From a checkpoint of a small self-supervised image encoder: 8.22M parameters, 203450 training examples.
Rows from block 2, named by matrix and row number. Rows with one number belong to one channel. Each number is 128 + 32 x the weight over its row's rms, rounded and kept within 0 to 255. All counts start at 0. Numbers have three digits each. After the name is the row's rms in percent of the matrix's.
# convs0: first 3x3 conv, stride 2 (model.blocks.2.convs.0.weight, 192x96x3x3), inputs 32-47, a 3x3 kernel for each
# convs1: second 3x3 conv (model.blocks.2.convs.1.weight, 192x192x3x3, transposed), outputs 30-44, a 3x3 kernel for each
convs0.13 100:158128117169143130183150138119089084104074073115088093173102117194102109183115125118101100111076070117067082156153160160156158145136153144133151187143154154134152137156150154165168141158161151122069144076000156096031132115111130115108135112095150081031181000000157035004150162142164160150161150137114108137113081114120126128117134125135124126148152150129144158133187166125164164134099113134085089137110103112119117099120113105139150
convs1.13 107:118088121131153091123108100111077119097085116147178163122102112149163156153180173120125107138160136123135127119150131121152118110143138127117107115108108121116124129095127112073110133074119148129121150126131141128136123120124108056090123118119179188173167163141133117114152151156133138139133124135151162162131144153092057101141133132153085134155146145131137150143185180115148140114093120119117135118118125
convs0.14 100:181154139159139147163167172123130134113130135105111122122112129089038100083057089109099114090074071117103112163164162174165148136146155157161178181199201170181190130112114113088084103081080128132144141161138148179163106086078093073056108068063146131160137132160156153182142136126119111124117114145098128117088069110111061094120117120128147133125135131153137155132140155115092132127125124151132147156147157109108107114074059113109086
convs1.14 099:159139169119064060147096111125153133111100107131094116144096134088009074160144168113102109140155092126146112119153159085209230107182197102087095070049067089081096106137128132151134110161122116144128070149102102127105173140181157065141139126154057085084085152126075102102120080094071028063079057060105073096152184172142175151125193175111214172093103093142154135129193154108139131180208160164151133139111132
convs0.15 095:136102102135107112160135132110100125108085121110102134107121123099108108104090105072088104079089108115098122141125122133118105145120122111106122073050109093085110140144120194199167204220181123137122132133121131091085113086113110091113110091105131136117111082093101072089148137142161131158170138153099111125132121101145116142119109112079053078092081107144126157134166166141172168103104104125107133114095108098116131095116125119127112
convs1.15 095:123117134161108145134095109123078108135122129174205191116112121136162150138150143098101128102138170132162170139127110113128112115135141144140157134127145130123143105101114110125129119130136171166152200138122191177127136127135094125116136107089170173151147131107122083077113135137108108110108101107139175169125106106107031067144123078161093078150154149128130134138138132124122122098062097117115128127131142
convs0.16 097:143137103119128086133146099085140181088147206088126177113106134093121167078116160103101133094122164100115142173146114158133125176144124126128093168116066141130108135143142121139149123146157131108107134116122141133109101084106101066105117091111115105110112111116131108117141146120153143149145154127170140124137109101175127116135149134127136135134132116151137116115140117134144121120130131124168162138152119104120119114134131117147147
convs1.16 103:115152123147099055136115094159162135168180128118139139121139132137154149123128146128094048076039024117082053124156158174163195156166193108176214121194246132193237132136122122111078134124120140122120171094108145113128159141120150147148133086068147136121135125132151133122134127136144128139139119124144177160131152174118125169096075124119095150126130131109075098113000000125055030113083110095064074104101107
convs0.17 099:107117128112122144126146146119119102131128122123107115126139146168193154174205147086099102129125128120097111144116128109070095145148148144144120122123125134082105117117123133137140130140137126145136135179173148191170124166159159207176142166146122130126147142131121136126155122130176173174158163150089106097107081087068085106143137130130141138108116131120091109146108112112113101104112107116124134115117121115117113112102110117076105
convs1.17 104:148110166174204154123124104129104125119110121156153137128105106125118115128118129129146128143127120136106102137150167106137173102120153133092121109045083133085095128133129162255200093172118105110132099114133088119130137149132123140126153150153144132118144133135150141144138163139129161124136168134126136120119078090107030081095146124093149128074102094147146161184217225143177175113140125134166139126138105
convs0.18 099:158154143132115090153122096117128124132172171146179173127107099120080057107078085122148123152144120126126101161138137170175164148163172117134139167181183126153140147154141158154143154154143145133138145110100137100124132139138128124125133117126128139134112105101105111126116128129114091116116095102123144114140110125144156169127125118120145140118163162141146129134158101140150110147156144127140110095072097117121136141136145135152154
convs1.18 092:103082099095150042099105087133191145131184154102086109135086122128044099157155153129144103154233134124165117121136147123184198110156175051015059000000020051046069128132114136160121140140120152119099157155101128121108155171185141003118156189180132172144134169134113121109105090104085069083102090092106078096129161142142177153128107088151123096124112107151172158154255189119176137152185166148183172112109129
convs0.19 097:131142167155220227150200226136102104100072084109061061108128137085141150100125146112113132119124135095123118132145128114089073092079063141099091112084040108092073132125135116112127128121136127145122145189153140188160114100129114103132133117148160155129128150133145149140085120153072145177106141157139154146144124127160156142113119107110106112115108114127174181135202202159185206075087074053092100046066086125149159100135131125131144
convs1.19 089:124122145105132132118131150162165147131110101090086085123157145139152161100081101143129126134084103148115123175143101212142052194126059095145141116152156093108122114116122075054087079061080173144147222154147200158164148163161132168165148158155119095105144097115141129149179185192186198203169165184133161156133128127103084093128125111132158130124147125117144121123121107141136137101050079122098090166170147
convs0.20 101:118142153104170179101137172132091096121107096137152149138130126122151138144134140119154151142197204154164194120093105124136130168140136138141143155112136144121113090087098118108104122100103119118128139125116163173159093105113110118130117117133101150146080093120101107108128141141136109123159130147143189161145173182144178138113060082133046033146122108165157136201185183145168160106087115124169152179233195099120134128172140129168146
convs1.20 105:109092078102186070101119119123094103113050077131095138129145160112082122132103108120110084137157135120159131153122142187068090149106132131139131139125130119106101128159117136163119117124131102135140112131137088143133142124130119042106108099079144101095148098088142141118131156119121152119128130133146142124160163122153141128128142142160138158109119112129129109099086081080034067129125142126164156155181162
convs0.21 099:146123102160132138140117142150129134150144092153147104119132126093111123102074103119159127092126147120114133149103099168136103154128086134128130160082092170117115127143128148174159131166156139085101151099058145089098125105104121100106109095103136152173153090151140088089152133102137079074129092103149161103120166138133099136131095088137103078159144117170171112120216156113185166090078094123018062107060023120129130148128126140165120
convs1.21 095:134099100084193138131153174125117120117129122119133132123116122131139147173160130148155134166197170133180175100093108066049085098066109129101101132118108144113107154148099144127096126102129109120141073107106145135119147148135128099067141122103147144123164129075116114081146133120132124120132105119139131141162162123135110109155069123187025107156160131115117108095133131104106119091078138098092128138111139
convs0.22 099:106123124119165154148170147131102125115113157140186193098075126072066099120129121078090118113155144164203177156152158129105115155150134128135125151137126148149143107099117105103120127115126146131136135118111132125124115121122147149143138154144122113119123116100150136127136127112129127123139132117166125112132120100129108103108122108107109108134134141128124103131105106138137129093120112130195178191232194133121130124151152138157149
convs1.22 100:113174121117105129143062150148105143099000047114080111133154142115113109125160148121121104130098097150115109124110116141070066115100136147142118185205168216251206131146157122137142149102125127152117131119129120128141135107132142191159120165127150138149146154153138146134133158137144191162139163147135147129123131130091126128114069077091113132102106123113103108079000000067000033113067092068039076124115126
convs0.23 098:118096109088095113140161176116116113140139141172165150117126131111116134135138153166135130135048068122066090113134135177157150135102098129134133156104103128115114152166148153152140128110109123107136118114104158157144126093108127104113158146164150139151120120126141150151123133148102132149151197206142152138131123115107056053128168148152201178142164133138164140158167157138170148137166160157170181186197170131113112119086083072028043
convs1.23 099:173136147143116144149142108149177178133154157112115079150149111137145115102087118114129141105096050119121118124115145123127130130111114142155166134132137127123131090082115121109134113145102148114100163153111121111118110095141098120138120095151159203182134215193106158162105118112123139129127134131130158147107131138133104115149223209147255210137146136122147113111075085119080103139115118112072106133152143
convs0.24 099:151138133168144120172148103147133138125124176122147211107100079088108073094120089104132123146189126173189102178114146146150155162124176119124160146151144129161147125119131136138128144141122118108100097049052058016076109105108105114133110140141120125129158181138164147119094095130074041126095075147133091109115078103103045071104075108080071129101088153093078141101144117156150163173143113143118128126113147130160160157215196176218183
convs1.24 098:148147157186255134153158117108142160097111115152119103145146142142104120101085120137126123157169151122151121162126145172137135147145139121143144129141155117122139149178166135219182146132144123121165169140145194114092124133103128107157101141184110121168102134184077122134146162154154184169134185192100127153080114176119152176129086094127039096148088125147118088131125087117116129138118086137109089147126144
convs0.25 101:112115101093097107117128128078080108083069092123110126138159148139192177149139156089096096106117120130135133145189195180224225130152160159146154155154147105116118119110123100095100116109109175194179190228211114134130072054070083042063151140144132112106159178164134139118114117112104084114138156153117096126127090089117124149148136142110114115103102108133161141068082120126098123142134143147167150168181148099090114044052087119126128
convs1.25 105:152196137143103127136046116150171148152179153128104104171141141151101138134092128122125091134134131144127121150134113177124121154153171125127135134136160135145165139215198201163226212204238128146137124125124135131128151116120128094119123140131082076101100103120141165167123094120146134151120119137135119147080022075136180171091115113102173161091122124157172150169149133161145148126117094122135099137149122
convs0.26 100:135141118119104109114115134117111113117110125128119138119118136097110141130125158123129137114117134115121139156127142146143130145129113137130123113117114123121110131123120126119118136128124143164167140161168132170157113075086100082096107085101111132131137188169145179161121131119116088109136149135165188171180255202205225198132139139135132126116127122130121096110079081119089087098120122106120132127131127158165156196253198166198174
convs1.26 107:125127120135175135128095105142161145112117104118105095133145134158161161138135129125129128113125130110123127161140132130105123130136129127124136128122129131130136140147137173197174139116101149143113121128115141136129113103094113089096102111127134114130136129143148154151159164150194201184182180173102080091113069089118090100131127115119115110121124124132120123134121111135119100129127131127139125104128126
convs0.27 100:188178108149184106113134100122130130136145136144156130156166118171240147151154135087077102134113107152139142087087114124078128140107131059052128143107128144121153119130148110121144126123138176156104194224168147173129163167111139137107128143134172139105188186114122127108183229080242255140152240140138150156098163206137133174150164162107149159112144149132195167052120150112116108143151095178197141150176166112097113109093110111117113
convs1.27 103:104120108107116125101139152145137131157166155079095106103125126114147146100109134128137161131149173139133121122136137172137108175163136136155158129161166124152164107116125112137149128155163118102093122104110145119095149126148134148134129128136143123170133114146149149137100124120111167172097148166127151136136159154105083089114158180120255255146185176150133133144108131151114134122104116124099101154157150
convs0.28 103:155162149142121140138122125047040094108089099162150122105132124091106094149104151084098102111105112106116134158155143198235205169158134100090119086081109118113135146149143163168154169167156141129139138148156141161136100087091081066076132118148106112116117126130131124128147166154131137132154133118146169179119144175131153150118141145085114123142149153160196156143155144109126102132145141141124139150158155119135132118154134142154159
convs1.28 100:134155151132150125160061130124154137120125117136188166121115103134133130131147143129142138124144192144093147106118145141081078152117110145149161143160180122135157123117125133096128139127122161170136200149104146112111138113113168180194147185163146123143151102122125096107102107102132165138097130118117087096093080083132083086119070053124035042118091081156153152202106118213119115124137132129130128106155147
convs0.29 101:138174151154176176124168154171157153189154153134108112108103121117083079124102091116118121113151137105119126164148158114087094111086112105101107094097113117119125147147150162161157158168155111119124127072109143103110130125134133139149123133135142149138148153141140148130100104119097040062116089102140136164133141077117096122140131142145121126152136142106077136104155140183158160131149130104140119111138106131147178147198186172180154
convs1.29 092:138127134141089129120118095097106128089093116128097091122091122074020044124059092108124108155174134127179147123119126092130143117142154156127132140094098172139119132128094124158121135146134125114136151126131165131113103120120142153147156114148158176171163184159133139105138148137149151145163183164099091100081052075146114124114084070131068080119102119127095131108093101099114127094095105067067097081021080
convs0.30 103:141124141147155168127142167148120113141119098141130103165150148156160141162139128098096098076093092128121133140134155151117149183146157078067086071039046112086111078073082092093095106105108146152156157159164136139123122109110118129128118136148132156145112162156116142150123110113148127136160144139128110128149144138163149179117099103106073059145090082146155131180186151153162153122095092110069074113084050076093085073076090104105115
convs1.30 100:143155095133175157121123155126067113092039079141159132119131121158203173155175152139131141130134165148141149111087121124084120142126132126090100125087102139110112125122090137142111130132112097142163076069149109127160127115114125179106126125108148102113130064081143088117132137121130135122115115115138177151142146134076000064130111132135086110115150166111135132118125141116117138109112145145177154168202144
convs0.31 103:116105114109129144094143148119095110120100104132099110198194156202242185201211157141102118113098101128092096136083098131094088142101110137137141141137125156141140121122126109110112107093105151118118142187160134167178144158159140175166136152152179185172200221203168199167113105123108146150128173165118108119100099129128126107134145131127145140115142134099134107115124126140134148111139112136162139130164134125134127130145145127136133
convs1.31 105:112084112138240129137186100152131152115048081121055074136172144160165153155140156108141144143090113140109138150105109189079060177114105133154136136140124136136117125120113140255176124198132128155140134160155093120157101117104105133089118143135136114129141121164142165163136162141173232178139173137103125122141123139142107130123166147105204169085088092125121103114134128103126132109124110134161152133162143
convs0.32 100:128123130143121164154163167137142154136144156128126143087068127072069125107116140068069093051071069131106128180193185176184179146147148130120122132135144132127146153152140156155143128130118120135172106129150145143154086082093096081090129118128099114113113122137145160163114111115120116122126131135138161162147161134151146140128127135138140131131131130140163147142146143120116110049062075058035071120128129071057078077041062079090101
convs1.32 098:170159153121000047139007078155128134120057096177179179125109128134149151148196191098081110097108117122153155090129127039181250081182232134121137134117131156149154114112120129122131116147127114143157083108136114140146144100119131149143138146135111129120150178150129140130120090103106030074130094106104086089137143128145147142129153134126125119125111116135145149128130136128112120160165174141110126127103108
convs0.33 099:141147125127147116128124108154134097163150103156143107117105156114108167117144163079104186045094187059134174149146124117101113128105122090101125094127127105128118117102140098088146097107161130187174175255193170233147121113129120101126119104110104119094126158077142140052131140104160180144152190100077077107076069132152135130134137088149147082127134096131086120081027100058062156142146114143154105153145117117107118100085130089109145
convs1.33 106:152100128136179121114125113117158163126130143135089102116111105135082106143102126109138113140184129124159127102131127141133131172146116126166138140181152146150138086105144115125141131122157102118112124145098111087082122123117127049087157137145109126181089110146088084118121100105099097116103092093124128144099113147082094138095128186102178208120138135125118128089096117099086092143130094129040009140065102
convs0.34 095:155189178171210185153188172122149138149178175123128126133154160150150139136125113135190172151197184133153147127113107065016042124070079144139128153178172134130148051000002051012015080058064147167150134153138117124136107148151147159168156155161133152151153177172116142136160144163164185179141150180145154146171164162135121137130109114145138149136122116141110130133123122134095081150160131143165167126143147110127129094110127129119099
convs1.34 102:120088151130178136119167115128178122164207188122111129155143179113031100132047115126139122127136101128144118149131107161117093156110091086044074014000012056008047108119099121142123117125118123096117115123119115111119142178176163096177153093161106109115094099114139134147120132132103119121115137127113089112100086101142149152115144130103176156121164153145129134148190148132188147119151111122152111096085062
convs0.35 095:144111146122117141118126138172123108174112078172122088113100109120123092130118089127115102156146116144162151118135155113125105116140124120147135098148157108148129140131126139133122147142137115120100126123123138123114128117110146114102116114119122120125111122132117130135117129135127125140110135111112102136094067117098095106144141140160151144153139134126153125135134075129134093114112114111143138149161164098091087102079078151119130
convs1.35 098:142199117099090178104080171135133177097067146131157140112140141128142132141149140121137149132095184129093135116103099093116076119143119161117090190140100221177144134159116126145157143143124122128113113086114153140152141101137170218130142129117172152133175171144149164152124127132147141132138134129160160151172148115131115102107140104130228161109184155117117104025000038011000085113091135082058116135127129
convs0.36 098:156135119167159138196175128119127117134144147134135141148059101120028082119031082146130069150153070143115053154138149152117142128076133133120143126118123125130127153157157150139142143126133148112133169075149165069123100084102088063079109084094139148132129132139125123149128119122126058115130097095119120103109094090105104087102123136100119157119115148155157143186204101178182089132108114075077085094080084112120104120145122149181148
convs1.36 097:153101125136124086104116101152135126126097139136125151112077101125095118133126118146112137144173177145162141141161161176215165137196176119138133140156163135141148170125090128099100141143153121139130181138110151118130134095109080007056138112093171178171180157126152115093105115115099110114083095091158150129162137105150109095118159082119148073124127116143140136113122089077089087116088116050000111092049144
convs0.37 097:191214199200255246155213210137130133130131123129126123130105097119114119124109119137128122167173156165167157087076107127103134069041054123133093110118112132112098159164168159163160171161163103079083085065067090085095154206186171255244174255255155160127167195155165192163116157121115174143101171145132189179111126164127170144143157149135146150119134130106144115075084083094113111154175170159186172123141157162174143180201180153187186
convs1.37 095:104105099123239127110186105131146160124115122117086098108136116119130116087074076128145137116120128130140157149069082211041009191071064124144126125148133118134116099136095093207127085116095148119120172135118155115112111130124128101100101093105168166146173152149166165148192255215219255255202255237130162140137126113116082095154130147130104106121080079146153126113121088115118110093116148133171181138155159
convs0.38 100:148144144141175168144168173117097105099070067125100096114124102124151151115123128145152143137153155135133148110116114116081088134101102127127133092070090061027056084071079088075080099083090129134119125112096111133133141153137171195187159160159132153138128154145126135124164192148180205178149158179165173147163172197143151149127116130083063078072033082154161170166190181152180171127110112104112098116109112105121116101071111116088084
convs1.38 105:111082084106057078132120096134122117155167150109115098147173154174222195138138137131119122102094137145116117160129110224128081185159122120106118121107131116123143113105110119135120119118122113123159131097155116130147131130114111147134116106132105056104063000072113073127138180153148202163140185166129165147130135136128096109143116151134133167129135168132127120163106103147108100146148151192255206149205152
convs0.39 096:138132114140139116110097097124133133123127123157168159120099118123119126136134141068111127085153145074130117139117126141133106151151153113109107093104100096118112116091092122122121129147147124114129097093100112115115114122134125116125130117125121129149104110126108108127104108108104071098111121127144129129148105104138095077078062082102098109157168187151167134132131149140106101116090103113095122160159170126144153128120120126131132
convs1.39 100:162142134118155135129161150113124130101086098067052068112098093095056079102094105105152167100144175117108140116105104105118129120108113118103097098073065089061071132145133113119112128096124211154098203095037209126064119139156158155186160192207150164158099091116063023074128133127125140126131154140125110110143135131164160145099165148096145141104124117131104124124126142119166148152143123127132101092121127
convs0.40 102:120118119132157160124165169119111127092080094103075084141154142135144142170175174138187169161230196171252245132120128098030070139067075119108105137136152102140135121101098143132125164162156154138148156144159137121123124127132158167166149174163118125127136162161132148159142133153148144182125116128131147122149158157132148145090000035032000000051000000141102112114114099143171155086091088121116128126131120110124135116132149132132130
convs1.40 102:064077080097179132109137112118117117108102106110094115142134144097054082081025066108143127081108153126129164164124120197117077167135122157169156129128118099090086125131093132209145121125133126141116173126098166133099129107116092029071096049101136122110067024051115034072148175156156188154145173147156180173109077089118056073112135118144183152139165146097099122113107105110120107110130129133159125126117103
convs0.41 095:151107066136097081130113112100092114112115096108118113173156137188151157154155127171140119099097107096075115150144145125147179147146153146133134150118139151142163117151176139179214131166199106087098109116104154126151134138130132143128130130125173132153191126133170115137117111158119065123135108118118121138082080122088120085113142150147175184164192208118152160123136161111132150135098100118108108102101110132158157129178166115137119
convs1.41 090:144128150124235147113168177176149139143091065117088113119127126152128165156128146138187172156210212129127148125093074125054071123074095097102086099099078124100068154154141135175134111116151082120124031083084088097111124144126138114161149168133163142171175138139160113108138132125133150144135135124132124156158140148129109136139079139161006129145078126101113114068137153076135152141109090124114107142159151
convs0.42 105:149175174137186184139168163177136151142093120131074093119135154095057091102056066126183173137168160118134126164175158153172160168152144119123132118108118124115116107108114114108109116113124125120119129114122130123137132118116127104114141119117122131128134136138094100102133085118071016037127066105135103115127054051134068085155138146132097112147145155118103102113082095177125108152176179158177176116105118135132154108124162084095094
convs1.42 104:149152139175089219152175175112065108078044087111119125154164166136122144110009089101103125116100145113108121119125135085118131107127099130135136136125125120102114117128109123118146118175158157134133142119141151145136084090084129182118139084120134127129167167169158143138124116125127104135140132148159166161103077120173136168111123112137127126123133115144099128081000040109066100107103100083086101124123110
convs0.43 101:115094099120103110147146139166154156116056090069006043127126125104115108105093119094083105093073085123083103120122120142118143147108116116118122124141135151154147117112118118113116108105112126122149130141161150148160127103112112089096137113126119112120119117128146142149133145130140161151145154152096089102137121136142121144113110114100105102106122114114094120131123134132115119137119133107110124133130135136139122127130134138139124
convs1.43 104:126122145145040144131110128143161161143200188131181154124120115119116111087039069098089098103037089136060114131129131141096098144106097177168165177134134141112118160123122150120130139124129125107134131100146139110137136138118132173144134118113158153149148113130166131149136149139131144129126134125108127143078053092138100144115143162121156161127137145039000021047000000106048079105099101112125104125162120
convs0.44 097:114155153137180185142180177128115107150153148149158145090081116076051088073054090155163160153157147138135143159161158152126126167142134134132137128141150154155133140138142119112118119097109111074086070043071143090102107128120147173165132176170159159142176174165153168144107061094068032079096083099132149150134117114142109109155159161111140137115108116136130134133104137145140144127119138101085115099092107121148137135167160130160156
convs1.44 102:099129122148183159121156158148137155115071106121097104125135138108112111114096105134130141152132131139135141110104138128115137115105129107096114118118135139135133169192153177165151169158164131090096139139114106095081131150138127158120123142102156140168143119119122101085125166126150187169147177155110103102122120125140108123130079116115047088131098118103100112091060056126084104135149155111105139146139157
convs0.45 097:100077068106076092130113127189105072161041036158040062119095094084061065097071090110118126134106096126114123138144146117127150118141115123149153141151165120150141152133138128126130121116127139095142137128140141140162124102086129095100128128137123129148133133147140138144140142139125144151121117140139126125154132136159132112136109127109096113089083099147136139157123117151164129114096100111090106113112137143132132138146142141122131
convs1.45 099:137128139127059190152134131104121174153210199136198145116150120143169146114110134111111113104039081116031116138133154098093088121103094159163111196184122153142121144118135125096129146141145120126147100108148144129133136151146145212145117084133110111136090082116103090141125146135115137143107113132149170160123131139123082129106114114097151115127162121115068076046000050139067128119080112088069081123136108
convs0.46 101:108088144137055106146092073147132137130122102129118107117132126147126102153148061135146131106148153118115143124100110120119120135133111116122101141137129130097103120109102129128116125131125164126163172152140192155118137143159139166149143156147155153161221211219196193178139085139129067088149121072136158146155219209128169189137106104160135104139141112130110102129130157117133155115113140176133118189143078124112147167173132139147133
convs1.46 093:122106114095205137120136134148179150121145130092087115135164169136132155147140120115138101200189147112115111111079077074080067093118091123124127113120107147146140158162104218255184124176139112134160070153140104155159119161134146127112141145121107091090161156120153177117132146150143162170168146155115106120157129095164127099126109109133091082122136083117131122110159137125128119096138155118133147126111161
convs0.47 099:100096128116118176115147197135133133171159112179144103121106141087112136117155149102132142064119135072128168169155138143113100153107113111108115156121110140106109155145147168156163153142147167158137169128129158135132131090109110080104106093108154137134154119136146129146147127147159075134137117139147142138107114121159147112109092085105095086108085075166135199156162202119186213118103129111106139122101132114108123094107134062130163
convs1.47 097:130114158109203150141139117116119154137102127136109118123100104128105099127133134125142145139159140127160154131136147129090131157096122122114105127105107144112101090103150122075107153092108149128132149136098147105089126147138134091078132131148133132171100080132078057118131118112124127125122126119139153158108125166095108131148065135147011117164124126095116129078133148113140145116084093124073073130104107
convs0.48 101:136186193144201175153183184124111115102138135131150149113125096112112094134138115106137114128143125147144125138128152130095138168204182145175157187226222172172166093055058059007000056004001136142139112117140135172179115163142148190180135175152101082086133142166120139136152171132182223174179244206139129122200196170199207163150121120138151146126152146138140117117112098120104070137130107142184147135160131164163136186168147162165153
convs1.48 099:131096154132182104116158147112166109148161148109073114144145153130132143123126134104099104185147081142157118141124112161105066162121090122117119127137144151166159131141131153127122147112114082081143034166163056116131106127119140124158101121123095090127129149147167194166156184168161170168155163157121116113139155138123150121162145152108141090126102088126107121130166121146106120098133105131125125149148154
convs0.49 102:113132120104056083091064112110126139128156159144172172131131129117091122124105125142153151140135147112113130150133147125126123137144120118127125115112128097092100125117116126127119139145132136177160123159171100142143145161142156186173139154147128148166147194195126155179140134119132105077129106112128212165191246228193240194128116123120112112111113105136126104112053078140070114142126118140142143093109119159153145164187154130157149
convs1.49 099:123127124112141065132095094095119127114148120169182153124134127137148148134158132102123108161189142111145126101125135079167217093163173127089116111080104130122134118141122164255183134176134105119106093145110100144125099137120140142144100137129089090096102115099086111082108100110114113126134147148093084095116107099115109088099108076129098081120101106140177167127204176138162146144175154150168148130132132
convs0.50 098:171153159159105119163145125106067072107097073096092096135156150128135112145119091111113135115059100156134149121129110202255250146113150105105105104118125117133138198252211217255228171198174149112107130083102123090094149127141145116121154145152134152140142136114128116102146141141094124144086098111137178166109122137146125124115169152085143142093140127129174159119125128099099101146126113180186140143156157131103088128170150139167150
convs1.50 095:108128117125215111125157159127105113138132097141177172129144125132126136162173170091145140101186165108127150146123133144078067123097126156203172161202182126154139154161145130175154138149176201163109201140077155136131121094107123104126126135132190191127200159103149134099159164146164201169141156140142115131168128118149153126165090095183000022165076076134143128149143137158124143091117147107154161135153136
convs0.51 099:132159114156182136173170133139135124135138126132134122121122116117124084120137118088078103062060076063014072175151146152108139158126135133130151175166181152147154144136144148133152132122141098095124083077078079094109122112114131107108122107104125105111136118119142123142168177150184193166135172131149123101132092092136125090112146138132157158096133141151133122137142114142101085119126142128125139136138150136119119129141127142145130
convs1.51 102:138103129129154123124131133165141165136069132137130167122113122154166175145163179113106105110146103107154114112146152107155167091118139143158147147165144149129122122101094105065078096076100150122117151133107143123133123120126098085110124115105156186206151189172129125126129130126113107123116102106134155153157202189119107141130154184129133155130125123136161150111156153129140150138102119109018086129093121
convs0.52 101:148124135115121122130133146153131129146127129143110109136139133108107084103111104126104137129088106123108106129143126144151150113116107153169184167172162163170177116112119091077095094081093137169143148212195126165163131107115120079098120103116151127127146157151138152152143151158152179190103147158125130131071046100131102107144165161139185186107143173140156169134080129111105111149180158139161155129139137113098087085092112067077122
convs1.52 099:126092144131097127121149123122122108126125115096061114123112141108053112139078120107127141116172136121163111124142129111157152125141135125147136137147142135131135138153154151178167120198176094126134082172140087109102138117147130060109124021072123143122118183140121150112117085086114080093127106098144122132162143135133153122134227215165255255129159162132146113095116085092074076139170147111076103149098134
convs0.53 095:152143129167158145133142137139118136116102111137106118132086103114096100117092116126133130117126138125118126136108169137111197130097165111188173110192183110184179168155142164146130157148134109000101110011135120041161149147149151155158134138153141074105116077121131082129126092087159119096146140128141150068171180036168196074154156144128142138128141147138142061113152064131141068135145071126146081122140092154077110131043080154076098
convs1.53 092:127103127107048098114096088112159144150169174090051092153132116145118121117086104150137123153145121177158128166117139161088103139097121161155147146145146122130141151152144124078169166125152110146149115157156136159132173134172133084137190109149108120116126134139136161156175197187189203186184207203137144152137129133130162118139144118132172115120105078114112140122120118105117122108102111114108085095093085
convs0.54 104:127162161150237206115176174110097097090096103069063066135113139121109130128101137101101097132108123154163157101124147065047063099069082144142137110105120123086100110097102085071084113098114127144121103140113103116117112101105116124123115117140111109104090114113122142146151150142163214217114102148106169145131095118136169158168183179143145157099088080160168163178196188150166181132154122120150140109124137143148117108080058113101099
convs1.54 099:135118111102070122102106126132128111141118126122081114099111132076037060121050083143142136126111119098096100148093088176073037118069091094092105070052074102091097128109096124069099132075122134139137112139143094104133138146141148081105175111151106105101109123116157153138131142121159173154152173164113108091089048062098055082135170162115201193120146151142147170116133099104120124124119129092097113129107105
convs0.55 101:189156118152112117147117131103114146113130124138128099130132088139116123111123160119090080068041083064104158138136129144155124146120129141114154113118163105149172134141118145151135136145158119134125137162149173130114135132128124132113144128128150152138155158121140121115082144162103163141129146090127096117120067106087123159129118098118104089120092097140153145157123094119108151117105105125108100125098095165141139169132097121130136
convs1.55 103:146154174137172137186126105104149187116168187139138121102118081105111106143143122129143127160121110149115114101136140127099081155109099153148081178199118159175124089100151126121137148096105115158146117122105127120150104133107152132136131148138140137190115130187125123172117140137108197187126168153100120154057103143146129116097102163101134181099128132100101169093135183131164161172141084170114057135137158
convs0.56 102:148188166132169152093111097121107110102118124145177175150129161126113129116092100135172157158132132124088092142117123150149166174180197124105104098069091148149142140138146163156156141133128151120136100136119128168160127144134152155153120116103123131130124147144142147151146141128148165119152172149143126109082085096110092079117108105118125135144173179145150127110080078110068087146140161149188176133168161111077096098099149118138175
convs1.56 104:096107112120221079126164108114159131136142133117109106087097082135133143138162147118110094134169104105135105130156163180123090171119100119139115116134131099113102103128105112154124115108109149152130166192126123142127141109136147093159122156156102115125106110116102129128141149128130149128118147140121109114127184162130167152146118107126057068118061078107133119145179148135114122125162147146134163127172153
convs0.57 099:111114135128079107153105126135129086147137107128147152142118135134184152148111155107093096152130089156151086124126140143125157130116130141148125119131095112142109155151156137144155165148143137142115157140169180149139114108113140130124153166144140152126156141157148142149104138133087097138114093151156160134074085135137130113104123141069097114159103120107161146150104108133143101061085105076054077166133109141115110155131090156155144
convs1.57 100:127117124137147109124151180185169104165191158132130145104070091132123073127163145119147148092098153112109142137129130124140134094127171111133157139158176119137148149142080115119105114113127159132149200142118181111107130107139138143093129157145190177157187119129156118141128143124154174126147178150128110097186151091142123099103118090124139143138121122179156119222191149187183165074117161039109149114119088
convs0.58 101:181122093161094080111126156143153140154129101140116085126149104135165152113194188122108130081112117102116132140119129128078047129101101124142147113145139149127125133137143116134149114131141144149137153144121129142146122155161145174183098153179146119100170128104140141141182189157204209159167157179093171158091193205124130168121111108104115115114104128114131119074160178088127166143123059142079097112119144128115123112121138125126123
convs1.58 099:132081131110176139115149141111168155160223195152175162136112133135114109136141150134169127118109105110115128105126106186079102186106094128108120107109125117140136097108136131203163118154121116142127131130116116123152096144141148146134118125141117151179087108177128156161146161158152181164156174146120153151070102145113082101118124146118077157118133124096095149136165180173164177145157104143161140108131145
convs0.59 103:146158153134154167116140150131132138116111108119098103116097096097104108122111114118134133135156146135137139131081102120087106123078078078075075075070086074058070103104110112119114121129128105089079108095094094099092172184169153207191163188179127175130175235187186232181113096096098093099115102112127146145161130134141127111131125134134109113132128129104099083104072102089085098130117132122122134132132132124131120120143111128127108
convs1.59 108:091114123120224133134173126146133137127116106110090086141180159151172170122135127127141147127116159138121134156125087157113081150145107137137119145137123137136128131154118173255220127194158107126117114125127122141149116144129128150125121119125133080095136087110164155146095119107129181150109148133121135138135108108122091112122152146109162145109128118122121123106128120098131125113120147129162164115119141
convs0.60 096:151128103129120062140148083143115100157130106136127115130134117147161147158163113143148165120110139108064062176168146120144179132118144105124148085131155101122165085113137085127148082116148101101089106133103137145125145136110153124114157144122124115102134130083129138091125116120132168132140189155157124146142123117141114121108194233131242255080221255125126110123090129121096113108129133078144178081146149123123139131134152143144128
convs1.60 109:133106138132133138106114144157138124139104090086065114119121133118109149129106134097149176133183213123127137106124098112157136129156137122118103119117084130111076136152151129167154103133144072089055031089058095104095145136137123161194136163154160178150162203123123154084136125117128125131133124127129096104137114092124114127082169148095212166107125138147149142077089126086082103130112124102049073158115123